{
  "arch": "unet",
  "model": "image super-resolution model",
  "dataset": "microscope photos of single blood and bone marrow cells",
  "train_examples": 48542,
  "image_size": 32,
  "crop_scale_min": 1,
  "horizontal_flip": true,
  "task": "super_resolution",
  "loss": "mse",
  "scale": 2,
  "norm": "batchnorm",
  "activation": "silu",
  "widths": [64, 128, 256],
  "blocks_per_level": 2,
  "block": "basic",
  "dropout": 0.1,
  "attention": false,
  "upsampling": "transposed_conv",
  "init": "lecun_normal",
  "residual_init": "scaled_by_depth",
  "optimizer": "adamw",
  "lr": 0.0027,
  "beta1": 0.95,
  "beta2": 0.999,
  "eps": 1e-08,
  "grad_clip": 0.5,
  "steps": 24400,
  "batch_size": 192,
  "epochs": 96.5,
  "lr_schedule": "cosine",
  "final_lr_fraction": 0.01,
  "warmup_steps": 730,
  "weight_decay": 0.1
}
Rows from block 2 of a small image super-resolution model, named by matrix and row number. Rows with one number belong to one channel. Each number is 128 + 24 x the weight over its row's rms, rounded and kept within 0 to 255. All counts start at 0.
After each channel's rows are labels from the 100 images, of 14976, where the channel reaches its highest value: "responds to" is what is common among them; "patch colour" is the nearest of a few named colours to the mean colour under the peak. Only what is clearly more common there than usual is listed. The data: microscope photos of single blood and bone marrow cells. In brackets: how many of the 100.
# convs0: first 3x3 conv (model.enc.1.0.convs.0.weight, 128x128x3x3, each kernel summed), inputs 0-127
# convs1: second 3x3 conv (model.enc.1.0.convs.1.weight, 128x128x3x3, transposed, each kernel summed), outputs 0-127

convs0.22 [103 127  91 135 125 159  86 120 116  63 137 118 142 149 106 137 139 115  95 133 156 125 125  66 132 101 117 147 149 141 119  54 134 166 110 122 133 146  86 102 141  75 139 127 147 102 161 131 126 145 119 146 126 114 153 144 122 133 100 144 138 101 114 129 124 120 119 108 168 114 140 149  80 126 111 138 157 128 169 128 130  90 144 159 152  98 121 107 115 121 130 129 127 146 146 124 143 136 148  92 103 141 135  98 121 146  88 134 130  45 134 122 151 149 139 121 142 146 115 121  90 117 121  57 130 146 102 132]
convs1.22 [133 131 128 137 142 146 213 128 159 121 131 116 100 145  99  95 133 144 124 105  85 162 155 175 130 129 151 159 159 117 145 176 127 137 104 115 131 136 122  76 127 112 158 117 140 118  83 113 131 132 168 122 165 125 139 128 130 121 132 128 113 112 152  94  93 124 114 134 119 128 145 114 135 118 123 109 126 152 156 160 147 115 108 130 162 141 137  96 143 154 125 186 125 129 109 137  63 131 153 137 148 110 137 160 112 127 168 127 112  66 136 130  98 146 151  90 127 139 132 146 126 107 131 148  99 192 167 111]
responds to: cell type: segmented neutrophil (72)
patch colour: blue (60)

convs0.49 [150 122 141 142 158  77 114  88  98 128 140 152 154 152  89 162 109 121 139 121 124 131 106 139 122 110 186 141 128  91 114 112 141 120  99  89  96 120 146 107 133 168 106 111  95 141 128 157 148 127 113 112 140 146 110 112 125 106 129 137 102 110 158 144 167 160 135 147  61 139 134 129 125  92 147 152 134 155 159 126 114  93 123 159 100 131  91 131  99 124  93 146 138 124 125 175 146  94 140 127 163  91 143  89 139 156 165  95 166 128 112 117 170 106  92 162 128 162 129 122 112 116 163 120  88 125 119 115]
convs1.49 [118 139 112 122 122 123 140 127 121 115 130  77  88 116 129 124 101 118 134 126 150  90 183 116 108 132 126 114 122 119 127  64 122 129 159 104 165 119 120 165 114  63 148  87 167 123 116 117  96 101 106 153 171 138 130 132 103 123  90 136 112 146 114 130  96  71  90 116 125 124  97 136 118 144 139 141 166 130 106 148 131 128 121 113 131 104 170 147 156 126 158 151 133 106 113 109 143 122 111 113  92 100 101 104 144 132  61 143 135 117 149 125  85  91 111 117 104 107 109 118 117 180 113 128 139 120  77 140]
responds to: smear: peripheral blood (68); cell type: eosinophil (27)
patch colour: pink (34)

convs0.68 [117  93 112  79 111 161 151 160 131 131 138 122 114 122 138 127 107 106 126 112 125 143 124 136 146 149 158 152  99 142 138 160 108 140 139 131 137  94  90 126 119 116 149 109 152 121 116 146  94 127 160 144 118 126 180 137 130 132 115  41 113 121 113 133  94  92 164 153 145 126 107 130 132 172 162 114 173  89 135 116  91 146 144 140 127 141 117 143 141 121 145  63 137 152 136 153 132  70 156 118 134 145 106 113 106  80 110 133 121 107  79 153 129 147 142 109 120 148  85 118  80 165 133 162 148 117 116 128]
convs1.68 [137 202 114 129 115 100 110 133 109 144 128 102 187 131 119 136 146 127 155 159 145 120 129 118 131 113 140 104 109 149 137  57 159 128  80  99 118 130 124 119 141  90 160 116 134  96 134 121 163 137 102 156 139 140 145 121 121 154 138 143 141 162 155 143 161 119  78  85 148 117 149 138 125  98 105 116 102 140 143 174 153  69 115  86 124 127 142 140 116 165 150 131 119 126 140 124 131 128 127 132 146 159 118 137  63 155 145 119 161  84 152 107 127 158 118 122 113 133 172 158 144 149 100 123 141 143 145 150]
responds to: cell type: segmented neutrophil (46)
patch colour: purple (64)

convs0.100 [140 154  74  94 129 118 142 150 127 108 132 129 105 147 107 154 153 120  79 161  75 142 130 113 108 117 172 138 106 124  99 148 101 173 101 124 131  84 103 140 136 109 152 138 156  65 130 107  79 128 104 123 134 110 149 152 107 101  83 142 134 114 125 145  68 112 126 117 153 138 131 130 143 150 108 124 147 128 130 140 105 126 145 162 134 107  68  80 114 184 126 116  88 151 163 131 148 140 135 123 150 106 126 106 121 127 101  89 149 134  85 142 125 126 150 106 114 134 120 145  84 152 127 139 125 140 138 137]
convs1.100 [160 127  63 139 112 153 124  93 130 163 146 104 169 155 147 110 142  90 160 128 125 147 116 147 145 112  89 142 115 169  82 131 172 151 140 138 122 147 101 119 159 122 109 134 135 140 138 142 138 137 155  87 126 151 134  61 141 159 128 106 153 136  92 115 147 122 128 129 142 113 123 112 136  94 130 114 134 136 109 119 135 104 132  94 152 208 155 136 136 119 148 147 123 133 140 125 121 116  99 122 101 168 139 149 145 100 146  63 149 117 182 119 130 162 122 120  87 122 148 131 135 119 151 154 117 135 143 173]
responds to: smear: peripheral blood (96); cell type: segmented neutrophil (49); cell type: eosinophil (31)
patch colour: pink (51)

convs0.84 [138 118 150 124 128 113 114  82 102 139  98 130 138 164 148 151  84 142 145 123 122 128 121 138 107 157 113  99 125 158 146 156 116  86 135 140  92 116 116 143 100 114 103 147  72 161 108 134 113 141 142 151 144  89 121 134  65 137  94 116 122 151 151 114 133 103 138 141  31 182 153 164 165  95 127 111 155 179 139 125 127 126 113 127  83 141 146 116  93 132 121 117  60 142 130 143 105 111 110 132 151 125 109 150 101 125 137 118 127 130 154 117 116 116 106 135 118 165 132 143 136 112 138 100 116 127 132 146]
convs1.84 [ 93 100 128 136 128 100 131 117  64 114 156  88 104 119  78 159 118  83 146  95 162 126 138 123 111  78 117  94 117 108 112 111 115  97 103 104 173 111 134 100 131 113 128 102 127 100 111 138  93 124  66 126 120 117  92 117  98 117 111 154 121 134 134 139 124 123 108 135 117 165 114 119 116 115 139 131 159 150  88 124 120 113 123 135 141 103 164 134 166 110 148 103 167 113  83 123 106 132 126  91 106 115 124 115 151 109 101 156 135 122 147 119  83 100 121 163 147 113 123  71 106 161 117 154 108  80 125 126]
responds to: cell type: segmented neutrophil (47)
patch colour: pink (33)

convs0.75 [130  89 121 101 146 118  57 180 115 105 122 102 138 111 146 123  82 157 126 126 121 137 155 133  89 134 142 147 128  76 126 141  84 112 104 109  95 100 141 141  92  98 159 131  94 124 136 115 156 157 120 168 104  98 150 136  94 148 121  95 124 181 142 131 120 122 151  81  99 156  91 127 126 128 126 138 143 120 157 106 148 117 160 144 182 106 114 103 133 115 126 150 110 103 117  99 142 139  56 104 118 111 101 147  90 125 140 143 110  93 143 124  97 116 119 126 120 149 146 124 162 102 120 134 116 133 126 126]
convs1.75 [145 129  97 137 139 163 132  77 130 149 145 141 129 104 135 122 119 104 104 138 124 115 108 122 112 127 115  98 114 174 160  53 146 137 138 120 111 135 155 129 112  94 138 154 143 104 139 109  69 113 113 114  91 149 135 103 176  71 120 145 164  50  91 108 133 112 114 142 130 125 147 112 111 136 143 132 107 113 103 158 112 133 108 116 133 172  88 115 146 136 135 115 114 123 190 109 113 149 120 140  95 152 157 134 128 113  91 146  80 123 114 109 126 139 130 161 110 114 117 162 154  99 112 130 158 118 131 126]
responds to: smear: peripheral blood (69); cell type: myeloblast (25)
patch colour: purple (60)