python train.py --model="image super-resolution model" --dataset="microscope photos of single blood and bone marrow cells" --train_examples=48542 --image_size=32 --crop_scale_min=1 --horizontal_flip=true --task="super_resolution" --loss="mse" --scale=2 --arch="unet" --norm="batchnorm" --hidden_act="silu" --widths=[64, 128, 256] --blocks_per_level=2 --block="basic" --dropout=0.1 --attention=false --upsampling="transposed_conv" --init="lecun_normal" --residual_init="scaled_by_depth" --optimizer="adamw" --learning_rate=0.0027 --beta1=0.95 --beta2=0.999 --eps=1e-08 --max_grad_norm=0.5 --max_steps=24400 --batch_size=192 --epochs=96.5 --lr_schedule="cosine" --final_lr_fraction=0.01 --warmup_steps=730 --weight_decay=0.1
Rows from block 6 of a small image super-resolution model, named by matrix and row number. Each number is 128 + 32 x the weight over its row's rms, rounded and kept within 0 to 255. All counts start at 0.
After each channel's rows are labels from the 100 images, of 14976, where the channel reaches its highest value: "colour at peak" is the nearest of a few named colours to the mean colour under the peak. Only what is clearly more common there than usual is listed. The data: microscope photos of single blood and bone marrow cells. In brackets: how many of the 100, against the usual share in percent.
# convs0: first 3x3 conv (model.decb.0.0.convs.0.weight, 128x256x3x3, each kernel summed), inputs 128-255

convs0.114 [101 102 131 102 129 129 144 111 146 112 136 116 137 133 145 147 132 125 132 129 129 111  83 119 119 135 106 118 105 131 157 149 133 110 133 118 115 114 148 100 124 176 118 110 125 128 137  86  94 114 144 149 108 130  78 103  68 114 144 102 107 124 142  70  83 129 174 109 123  98 134 120 144 125 107 140  77 121 140 120 115 135 105 141 112 140  90 110 116 125 129 105 134 138 147 148 101 122 162 127  78 172 114  97 112 146 154 137  85 142 125 134 107 100 143  98 165 111 103 130 116 157  98 125 104 122  86 123]
colour at peak: purple (61 vs 33.8)

convs0.87 [131 129  75 130 128 123 132 143 108 119  82 116 127 120 112 137 108 136 154 104 121  68 119  97  71 118 146 138  90 165 133 103 127 129 156 102 150 112  80 153 125 138 143 106 126 155 102  75 157 108 107  75 139 154 100  65 143 110 117 121 119 121 107 131 140  77 157 136  93 150 105 114 130 103 140  93 116 151 103 136 146 150 121 123 141 149 129 110 132 157 164 167  84 114 102  80 177 137  56 129 158 167 104 129 125 108  87 123 111  98 148 152  68  59  77  71 154 117  92 136 120 138 156 105 158 120 128 120]
colour at peak: purple (86 vs 33.8)

convs0.13 [163 134 134 131 126 141 150  82 165 153 109 142 109 119  93 124 110 115 144 126 133 137 117 124  92 147  44 107  95 106 120 142 130 117 138  98 134 126 153  56 152 120 117 158 119 133 108 124 151 168 123 101 118 126 108 135 117 150  99 114 143 118  61 129 150 148 130 120 122  94 100 102 127 173 144 159 176  48 110 111 112 121  87 158 147 131 138 121 179 115 113 134 141 112  97 116  90  95 106 116 152 152 118  92 140 129 145 124  67 141 137 133 122 104 113 120 121 136 132 141 137 140 122 132 139 138 148 116]
colour at peak: pink (63 vs 14.4)

convs0.34 [ 98 135  55 108 143 146 127 154 197 131 149 151  98 128 157 106 152  88 149 154 145  59 122 107 146  86 107 131  98 163  63 139 142 116 149  99 120 120 116 104 131 135 108  81 166 156 113 174 133  82 103 165 122 143 114  72 124 121  67 114 126 119  98 101 102 119 104 157 167 147 141 146 124 126 111 113  78 125 114 131 141 133 130 123  83 168 130 136 107  95 142 149 179 163  87 137 131 121 118 125 183 154 129 126 121 164 129 149 135 133 119 167 150 104 168 100 170 129 136  73 160 110 116 134  98  91 123 121]
colour at peak: purple (69 vs 33.8)

convs0.56 [ 94 147 130 141 125 141 188  92  80  99 132 113  94 122  53 118  46  98  96 135 157 168 128 142  69 159 154 106  87 146 151  88 114 148  74  76 159 146 145 165 124 116 113  93 107 120 140 124 102 167 168  61 126  93 194 126  91 151 174 150 121 146 115  85 124 153 126 128  78 143  63 132 123 151 150 138  67 138 152 126 162 124 139  95  78 147 140 105  87  59 116 129 139 139 184 114  97  96 128 106 126 143 137  95 168 113 129  90 137 118 140 133 138 195 119 181 152 110 135 133  81  69 132 109 147 161 120 109]
colour at peak: pink (58 vs 14.4)

convs0.41 [139 121 123 126 170 106 130 134 137 113 127 140  90 138 105  96 161 104 117 122 110 147 136 140 142 168 129 165 132  96 127 114 164 167 113 135  76 137  93 130 152 107 110 152 106 124 132 154 135 141 137 108 110 134  93 104 153 116 150 105  99 132 102 142 132 128 127 133 132 120  40 110 131 134 124 111 152 125 135 126 137 144 122 126 148 125 126 111 126 131 137 152 115 115 103 115 102 100 110 133 129 129 111 116 123 150 135 117  87 145 133 124 146 128 118 133 160 105 109  84 145 162 128 117 139 124 128 137]
colour at peak: grey (35 vs 12.3)

convs0.35 [132  89 136 126 163 156 143 138 149 128 127 140 115 122 104 123 125 145 130  85 149  95  92 123 145 150 101 171 123  83  67 131 137 134  66 122 120 126 103 110 123 151  92 122 135 151 141 115 150 123  71 112 112 128 128 127 132 135 146 108 136 101 174 115 125 175 126 127 130  87  79 160 144  95 124 119 103  77 129 126  99 129 163  97 139 123 150 155 136 140 126 128 139 169  97 112 141 129 181  97 147  97 110  99 126 128 112 145  75 117  83 138 155  88 140 109 142 113 104 156 137 139 103 124 141 143 151 113]
colour at peak: pink (46 vs 14.4)

convs0.22 [114 109 134 151 108 121 113 124 136 140 135 128 145 141 160 131 134 141 153 150 125 144  97 101 137 142 112 117 108 106 124 133 128 138 163 129 124 139  90 107 111 117  98  92 160 145 120 105 133 111  97 143 122 155 118 102 101 127 117 138 108 136 105  76 133 127 123 136 136 154 135 155 128 106 126 119 139  96 122 156 151 106 112 135 157 163 143 111 145 115 141 123 148 140 127  95 128 139 110 126  81 167 118 145 143 153 161  95 102 116 187 115 139 139 141 152  77 125 143 129 150 139  98 140 102  95 136 112]
colour at peak: blue (49 vs 22.1)

convs0.1 [102 105 122  95 128 106  86 132 160  97 118 140  93 102 147 112 131 128 174 104 115 114  86 100 104 108 104  63 169 135  92 134 116 107 107 158 113 137  96 130 108 155 124 106 203 107 140 107 102 160 116 172 126  98 128  74  91 141 113 114  82 110  91  44  94 105 108 129 189 233 119 153  97  63 119 107 135  82 120 122 136 106 104 121 104 163 169 115 123 127 126 119 179 166  90 110 137 104 120 133 142 132 108 155  93  99 123 110 145  76 157 106 135 166 105  83 115  84 163  50 157 146 114  86  96  66 124 161]
colour at peak: white (30 vs 12.4)

convs0.36 [ 68 136 115 117  85 138 158 179 136 100 131 123 125 128 133 126 183 162 103 164 129 170  82 141 157 130 156  90 149 126 106  79 155 151 136 123 148 116  50 115  83 119  49 133 107  92 134 150 125  69 108 112  66 105 146 103 132 133  90 104 123 164  93  40 106  28 120 142 139 113 135  69 169 134 164 139 134 137 182 102 101 133 114 135 159 126  56 112 154 141 153 133 121 101  75 166 104 103  72 119  86 134  97 111 158 109  62 118  90 139  99 159 124 128 123 184  78  92 105 115 130 227 128  94 130 136 159 109]
colour at peak: grey (29 vs 12.3)

convs0.31 [136 108 127  90  99 134  83 138 153 118 107 132 124  97 113 126 103 153 112 127 121 132 114 147 113 127 143 130 143 103 118 173 122 127  80 136 128 116 134 132 136 149 125 151 101 120 160 147 127 110 150 177  82 139 129 131 125 116 140 131 125 131 139  80 104 175  80 127 163 131 115 152 121 143  88 133 173 108 118 108 111 150 145 105 134 133 155 152 129 109 134  89 166 150 146 148 114 136 141  96 138  84 127  78 134 133 154 134 127 120 102  88 132 118 148  96  80 131 116 164 147  98 139 127 106 123 104 117]
colour at peak: pink (43 vs 14.4)

convs0.65 [112 137 153 145 199  96 167 139  86  84  30 104  98 142 121 128   0 131 142 113  82 119 141 101 106  87 145 129 123 128   0 128 111 137  99  99 121 116 118 157 132 123  98 107 123 139  93 124 142 104 150  79 117 140 131 193 108 165 102 106 125 148 149 171 111 146 123 127 138 117  35 127 124 162 121 154  58 121 130 132 150 130 117 126 135 130 120 106 110 147 116 122 137 164  85  61 109  99 175  98 130 119   0 138 128  94  80   0 121  91 121 110 149  90 143 129 148 119  73 115 112 137 138 132 129 166 138 131]
colour at peak: pink (62 vs 14.4)

convs0.93 [121 127 128 107 139 130 146 114 120 134 124 141 122 118 166 125 146 121  87  95 123 122 123 145 101 113 141 129 123 125 123 142 126 156 137 111 120 126 143 136 130 118 132 144 122 107 106 164 129 134  78 140 139 148 122 137 134  91 126 128 136 131 125 145 109 130 135 119 183 110 124 135 154 126 122 130 116  38  96 141 119 107 140 140 158 139 129 144 126 138 106 118 173 121 125 158 125 110  83 114 106 112 129 114 113 150 112 126 118 106 148  89 142 127 122 102  98 127 129 135 140 138 101 114 137 152 129 117]
colour at peak: pink (58 vs 14.4)

convs0.106 [119 121 109 150 116 133  99 110 135 147  93 142 130 150 115 160 124 119  86  78 129 112 123 131 152 137 126 101 118 154 147 111 132 152 132 125 105 116 143  76 129 154 137  99 153  50 114 147 132 153 144 138 120 139  76 135 128 112 151 135 123  88 109 131 104 138 190 113 133  94 129  98 125 162  68 109 119 114  96  75 115 114 114  99  84 116 142 134 107  64 139 140 130 142  95 119  83 144 128 128 104 124 144 120 134 128 122 128  86 162 147 126 112 138 143 100 129 148 146  99 102 105 141 113 130 126 100 169]
colour at peak: blue (66 vs 22.1)

convs0.45 [119  97 114 133 146 112 113 134 120 121  93  96 145 171  96 136 142 120 143 133 120 174 143 102 137 164 122 194 137 151  99 140 135 134 118 119 141 144  98  92 107 131 123 160 128 139 132 149 114 170 107 120 159 134 114 136 140 106  80 103 105  78 105 173 140  90 166 101 141 123 152 124 127 104 134 149 158 133 145 174 108 149 124 136 110 108 111 126 145 156 145 125 109  91  76 118  91 133 104 113 143 150 140 179 112 103 104 141 163 156 118 113 113 117 127 104 199 161 139 152 108  73 160 132  88 110 152 128]
colour at peak: purple (94 vs 33.8)

convs0.77 [118 113  83 113 152 106 125 114 145  67  28  91 101 121 174  70 123 155 147 119 114  88 112  57 134 109 123  97 217 108  69 146  96 122  27 156 100 149   0 167 102 102  84 131 160 148 123 154 134 111 119 144 109 123 111 133 120 126  63  99 116  84 114 119  70 127  97 159 176 236  96 141 108 106 117 158  79  94 141 101 152 134  96 117  92 123 162 143 121 135  97 121 150 136  97  48  98 114  79 115  55 112 100 148  93 125  52  66 132  96 125  83 176 101 147  74 133 124 129  64 182 167 113  95 102 126 125 139]
colour at peak: pink (33 vs 14.4)

convs0.89 [ 96 124 147 114 140 125 144 148 124 133 114 111 127  72 145 121 150 149 137 142 132 130 112 124  74 123  82 132 138 110 153 149 131 129 118 123 157  77 130 145 124 141 116  88 152 110 146 115 106  85 111 133 140 114 118 126 108 131  91 130 113 140 141  75 138 116 151 125 119 121 153 114 127 129 112 129 124  98 157 119 143 152 100 107 143 128  79 125 127 130 136 148 141 131 133 133 126 107 128 122  93 138 130 135 146 119 105 143 123 156 118 117 136 119 144 111 133 144 117 143 130 122 119 129  83  96 138 152]
colour at peak: blue (67 vs 22.1)

convs0.6 [139  97 144 138  79 121  85 111  82 116 131 126 128 155 127 157 115 127 108  90 122 147  93 104  75 152  88 172  40  99 134 106 134 129 109 119 128  96 155 133 142 147 109 155  99 129 155 138 134 123 160  72  64 129 125 100 115 142 122 165 175 122 127 141 118 129 162 132 152 145  81 102 135 115 116 115 137 130 109 106 178 122 142 116 142 126 114 117 110 117 128  90  81 179 123 119 128 103 121 102 130  60 109 113 130 157  93  93  86 137 132 121 106 107 127 133  63 139 118 136 136 133 136 113 127 131  74 107]
colour at peak: pink (34 vs 14.4)

convs0.100 [ 99 124 130 124  84 143 123 119 111 138 146 120 124 150 123 125  65 128  97 147 135 168 131 124 121 151 123 115 128 133 143 137 139 133 152 136 107  96 143 151 137 136 169 148 128 133 131 137 126 136 144 139 110 120  86 111 132 124 124 131 134 134 118  97 119 120 167 118 144  99 137 115 127 115 121 105 136 146 125 110 121 131 155  93 157 130 125 153 109  97  94 148  79  96 137 103 132 152 153 141 152 125 146 103 138 125 132 156 147 119 134 147 117 128 143 117 136 151 127 154  96  94 120 159 110 115 130 121]
colour at peak: blue (52 vs 22.1)

convs0.122 [119 143  80 119  73 141 135 146 143  76 151  80 125 120 121 142 143 164 181 142 114 133  89 141 133 110 144  76 132 121 178 146 144 126 105 133 165 107 141 116 118 128 102  85 139 109 138 107  95 107 120 151 118 124 115  35 104 110 152 153 174 112 109  76 109  50 163  59  69 155  66 126 134  56 161 128  76 136 165 126  50 142 141 120 105 113 128 142 148 148 166  93 132 125 155 106 118 107 106 128 174 152 168 105 108 137 129 142 121 160  95 113  11 115 110  84 117 126 127 130 157 148 135 137 146 114 151 107]
colour at peak: pink (58 vs 14.4)

convs0.82 [138 139 124  71 107 122   8 212 110 143 125 110 152 137 175 155 162 110  99 145  98 145 111  83 134 162 102 114 106 126 123  96 126 168 118 127 119 117 127 121 124 155 115 153  85 109 166  91 132 109  89 160 115 106  94 137  49 115 141 120 134 126 108 120 111 110 121 126 124 123 120 115 129 145 117  67 149 173 115 126 137 108 154 156  98 113  97  74 117 127 145 126 153 125 140 113 118 145  95 146 111 102  93  47  94 114  86 122 159 138 148 165 103  84 117 124 123 101  79 110 107 174 115 103 142 122  65  92]
colour at peak: purple (64 vs 33.8)

convs0.33 [137 136  77 111 164  82 155 149 131 111  94 141 142 176 137 142 158 141 118 165 117 138 122 118 158 130 143 142 100 149 158 130  97 150 168  82 153 120 120 110 129 166 135 113 108 119  95 176 175 168 117 177 160 122 133  78 139 134 119 119 148 107 142 158 161  71  95  93 117 101 112 157 101 119 133  79 153  60 110  99 132 109 107  97 152  83 111 126 144  86 152 158 121 140 165 127 113 131  96 120 180 134 165 126 109  74 103 122 141 110 132 114 120 114 135 152 110 101 123 119 117 151 130 120 142 105 149 120]
colour at peak: purple (80 vs 33.8)

convs0.63 [105 136 154 116 108 152  88  95 171 118 117 116 116 121 148 132 102  97 142 105 118 141 112 104 164 120 126 141 116 135  83 133 123 115 122 154 145 133 125 132 106  74 112 129 160 106 158 141 126 107 102 124 106 137 112 139  96 116 107  99 128 116 112 139 127 119 120 124 147 146 117 103 131 144 105 158  83 146 133 166 151 122 137 127  98 171 145 115 124 142 142 118 145 175  96 144 173 122 163 127 123 138  83 120 121 107 124 146 147 114 109 117 124  98 147 143 103 131 143 127 128 200  90 119 137 121 148 128]
colour at peak: pink (36 vs 14.4)

convs0.0 [ 88  49 135 112 132 118 124 150 124 132 124 104 134 128 105 122 189 119 170 102 130 138 151 136 119 133  84 138 131 129 133 129 165 105 127 154  80 114 128 121 151 113 137 135 140 159 130 142  88 125 105 113  99 108 129 104 134 104 108 134 134 123  78 112 114 132 145 136 112 165 182 109 146 107 128 103  98 132 108 168 104 119 116 146 151 144 127 145 159 139 146 110 117 126 119 133 122 101 106 144 147 128 128 155 104 156  99 142 137 159 151 146 111 146 181 131 121  77 116  88 132 138 146 119 123 122 136 130]
colour at peak: pink (62 vs 14.4); white (30 vs 12.4)

convs0.28 [118 142 149 135 128 148  92 120 103 118 125 107 148  36 140 152 185 161  87 109 102 109 104 123 142 144  92 123 125 114 157 139 175 131 161 132 132 105 106  72 117 152 101  98 104 110  93 137 148 110  81 150 172  66  88 125 138 113 104 129 135 143 149  93 141 175 132 125 123 119 116 120 135 145 116 134 165 102 107  79 129 133 155 121 137 127 131 162 141 113 111 117 103 136 100  95 154 110 136 108 119 113 157  80 127 107 139 137  71 141  90 108 121 121 105 128 102 134  92 173 131 103 105 133 143 135  96  97]
colour at peak: blue (59 vs 22.1)

convs0.103 [ 88  86 145 156 126 133 114 114 107 119 123 126 152 155 111 147 118 108 157  93  92 177 151 149 106 145 128 124 122  94 116 134  82 111 148 120 151  84 135 128 138  59 112 132 171 133  14 144 115 170 124  74 142  39 126 143 134 115 138 157 167 164 163 146 136 130 143 143 108 143  93  82 130 151 144 114 126  12 128 118 128 134 124 100 132  86 199  91 143  99 164 111 122 117 170  95 124 121  76  81 118  84 131 191 123 107  80 146 125  97 117  99 108 150  98 146  54 133 136 164  96 119 137 151 134 135 169 114]
colour at peak: white (45 vs 12.4); pink (35 vs 14.4)

convs0.49 [131  91 120 117 111 159 123 156 128 148 122  97 144 122 152 158  99 145 157 135 122 117 123 119 147 159 143 149  93 137 105  84 127  77 129 113 129 126 123 115 108 131  82 116 104 117 128 194 121 178 156  82 124 131 119 125 146 156 134 128 101 118 165  93 114 107 150  96 121 111 109 136 114 143 159 146 200 170 108 150 131 120  96 121 166 176 151 113 126 104 144 122 160 110 108 103  84  75 112 121  94 141 129 142 127 127 133 122  83 108 134 147 121 112  90 115 129 123 143 117 114 104 107 103 145 152 137 109]
colour at peak: purple (72 vs 33.8)

convs0.57 [133 123 119 132 103 126 128 154 156 121 154 132 109 111 128 116 134 100 119 124 129 137 136 132 135 143 141 111 170 119 131 121 145 125 132 135 113 145 103  89 115  97 148 171 108 114 147 131 143  87 148 159 110 116 147 140 137 108 122 136 131 109  84 144 121 105 112 126 139 133 101 138 162 137 115  96 171 137 111 134 142 163 150 130 144 153 108 125 116 125 110 125 113 117 135 124 137 150 127 105 123 131 135 121 128 166 144 141 143 123 139 126 122  86 145 101 140 103  99 141  97 122 139 110 125 121 110 142]
colour at peak: purple (79 vs 33.8)

convs0.14 [135 113 134 140 129  78 122 112 101 160  91 133 136 119 112 134 134 136 148 115 100 181 103 116 125 112 112 161 139 152 133 119 109 131  25 155 110  79 154  73 118  86 111 114 125 128 162  82 108 128  91 105  94 120 137 122 152 141 127 167 137 133 120 138 148  94 117 143 138 148 136 131 147 105 115  92 174 117 132  87 117 131 113 121 143 137 127 113 162 115 128  88 135 140  95 121  67 103 141 150 127 127  62 129 160 159  85 113  80 129 156  92  89 112 146 105 135 144  94  64 147 140 108 127 144  82 105 140]
colour at peak: purple (84 vs 33.8)

convs0.25 [ 45 110 144 131 140 146 124 118 133 108 131 155 142 146 107 122 117 118 102 132 139  84 138 123  93 128 111 144 133 141 124 145 131 133 153 114 144 124 117 139 114 129 138 103 123 121  97 144 107 102 143 151 118 139 153 142 137 123 117 136 119 127 140 128 127 116 172 132 145  98 138 101 105 126 126 123  19  65 122 127 147 157 150 138 129 121  77 120 114 121 143 160 111 119 139 107 149 149 146 134 135 114 126 133 128 136 133 144 132 171 101 132 135 143 113 159 104  83 131 112 166 127 138 128 122 132 149 118]
colour at peak: pink (44 vs 14.4)

convs0.16 [ 65  54 143 107 153 142 130 153 165 130 110 122 126 155 147 135 167 131 166 148 113  70 118 115 155  96 100 113 168 138 113 155 115 105 111 139  96 140 110  85 133 127 143 109 126 122 132 130 122 110 106 126 143 131  87 111  94  95 128  99  95 144 148 153 124 100 152 159 123 106 154 130  93  82 104 164  99 132 120 182 137 131 147 138 156 167 130  92 108 155 173  83 151  89 104 140 132 161 127 103 172 125 107 173 115 153 106 134  97 123 116 112 132  73 151 113 170 115 152 118 155 159 108 160  94  65 122 126]
colour at peak: purple (79 vs 33.8)

convs0.121 [129 140 120 139 116 137 117 147 110 124 124 135 126  91 120 132 138 149 102 118 127 147 146 159 137 138  66 119 118 123 123 119 148 151 104 130 108 117 144 164 128 135 129 120 113 118 132 147 143 152  89 121 115 139 141 129 144 111 127 147 117 126 121 139 131 141 141 123 133 116 134 100 137 133 127 118  96 115 116  96 123  90 141 135 131 102 110 151 125  80 131 141 119 118 123 155 126 136 121 148 128  97 119 114 143 150 123 129  87 136 147  62 116 153 102 148 112 139 101 130 136  81 124 131 127 111  89 125]
colour at peak: white (71 vs 12.4)

convs0.92 [ 44 130 124 126 133 120 135 115 144 170 141 132 116 137 140 158 111 112 140 113 130  78 151 125 148 125 122 137 128 160 118 119 127 141 138 104 148 147 159  84 126 128 109  73 109 132 103 138 138 115 133 107 153  90  78 159 146 126 122 133 109 156 113 143 126 125 166 130 187 133 134  86 118 116 151 115  76 141 130  88 124 148  97 104 179 133 101 113 123 126 160 158  96 119  79  99 131 159 123 132 130 166 114 159 126 122  91  84 150 140  97 118 160 152 120 127  87 130  89 129 162 154 105 128  96 138 126 144]
colour at peak: purple (62 vs 33.8)

convs0.101 [ 71 125 103 130  86 144 125 112  99 123 124 112 134 133 120 128 113 140 179 134 120  64 139 147 159 120 121 128 164  96 141 116 139 128 120 133 100 119 103  93 156 110  69 119 125 128 108 137 134  95 133  90 111 137 100 153 166 111 120 141 129  97 113 171  87 128 125 134  78  98 123  81 145 110  69 106 125 183 118 124 111 121 136  87 182 115  90 143 157 147  86 134 109 123 134 123 115 135 139  95 171 115 129 165 139  98 125 133  10 171 133 129  94 111 123 154  95 128 141 104 185 164 118 120 119 115 144 106]
colour at peak: grey (32 vs 12.3)

convs0.125 [144 123 130 149 122 102 139 102 120 137 116 118 100 139 118 134  68 131  88 131 133 137 119 148  98 116 127 145 124 139 125  97  96 115 114 147 103 151 133 113 133  89 119 140  86 104 132 143 154 155 109 163 158 135 177 147 113 133 130 127  98 130 201 128  94 114 145 114 147  87 115 125 109 164 124 115 129  75 147  86 142 109 130 124 146  74 179 133 128 123 133 101 115 134 150 116  99 123 162 112  98 139 163 158 134 132 126 124 153 124 102 139 129 113 118 164 146 123 149 180  98 151  98 138 159 114  98 138]
colour at peak: blue (57 vs 22.1)

convs0.47 [117 128 104 136 120 115 117 112 104  74  92 159 128 121  59 112 121 175  76 122 138 151 114 130 165 165 124 112  91 110 125 113 129 106 122 128 103 133 131  73 157 139  61 124 146 113 101 137 132 134 119 117  99  97 148 134 140 120 135 156 144 143 113 119 147 158  97 138  56 159  96 121 178 145 140 102 117 180 119 103 135 146 141  97 144  77 134 136 149 125 110 140 151 155 124 140 112 117 132 171 125 140 112  84 134 147 122 112 108 144 142  88 122 153 112 151  83 108 110 137 107 145 131 111 139 130 113 113]
colour at peak: pink (45 vs 14.4); white (38 vs 12.4)

convs0.99 [125  83 114 132 115 122 136 102 105 117 129 148 146 192 119 145 112 101 145 131 105  70 152 106 156 122 135 153 159 137 117 110 139  85 139 122 121 114 138 103 159 110 103 141 145 160  92 169 120 113 163 116 148 103 121 131 125 136 117 135 128 132 128 131 144 141  44 122 137 132 102 113 133 120 125 119 128  57 127  93 143 172 113  77 133 142 116 127 147 101  65  44 100 102 130  87  64 109  92  98 150 147 131 173 162  96 113 153  98 167 114 106 104 114 116 109 107 145 128 138 152 105 132 116 104 142 142 124]
colour at peak: grey (30 vs 12.3)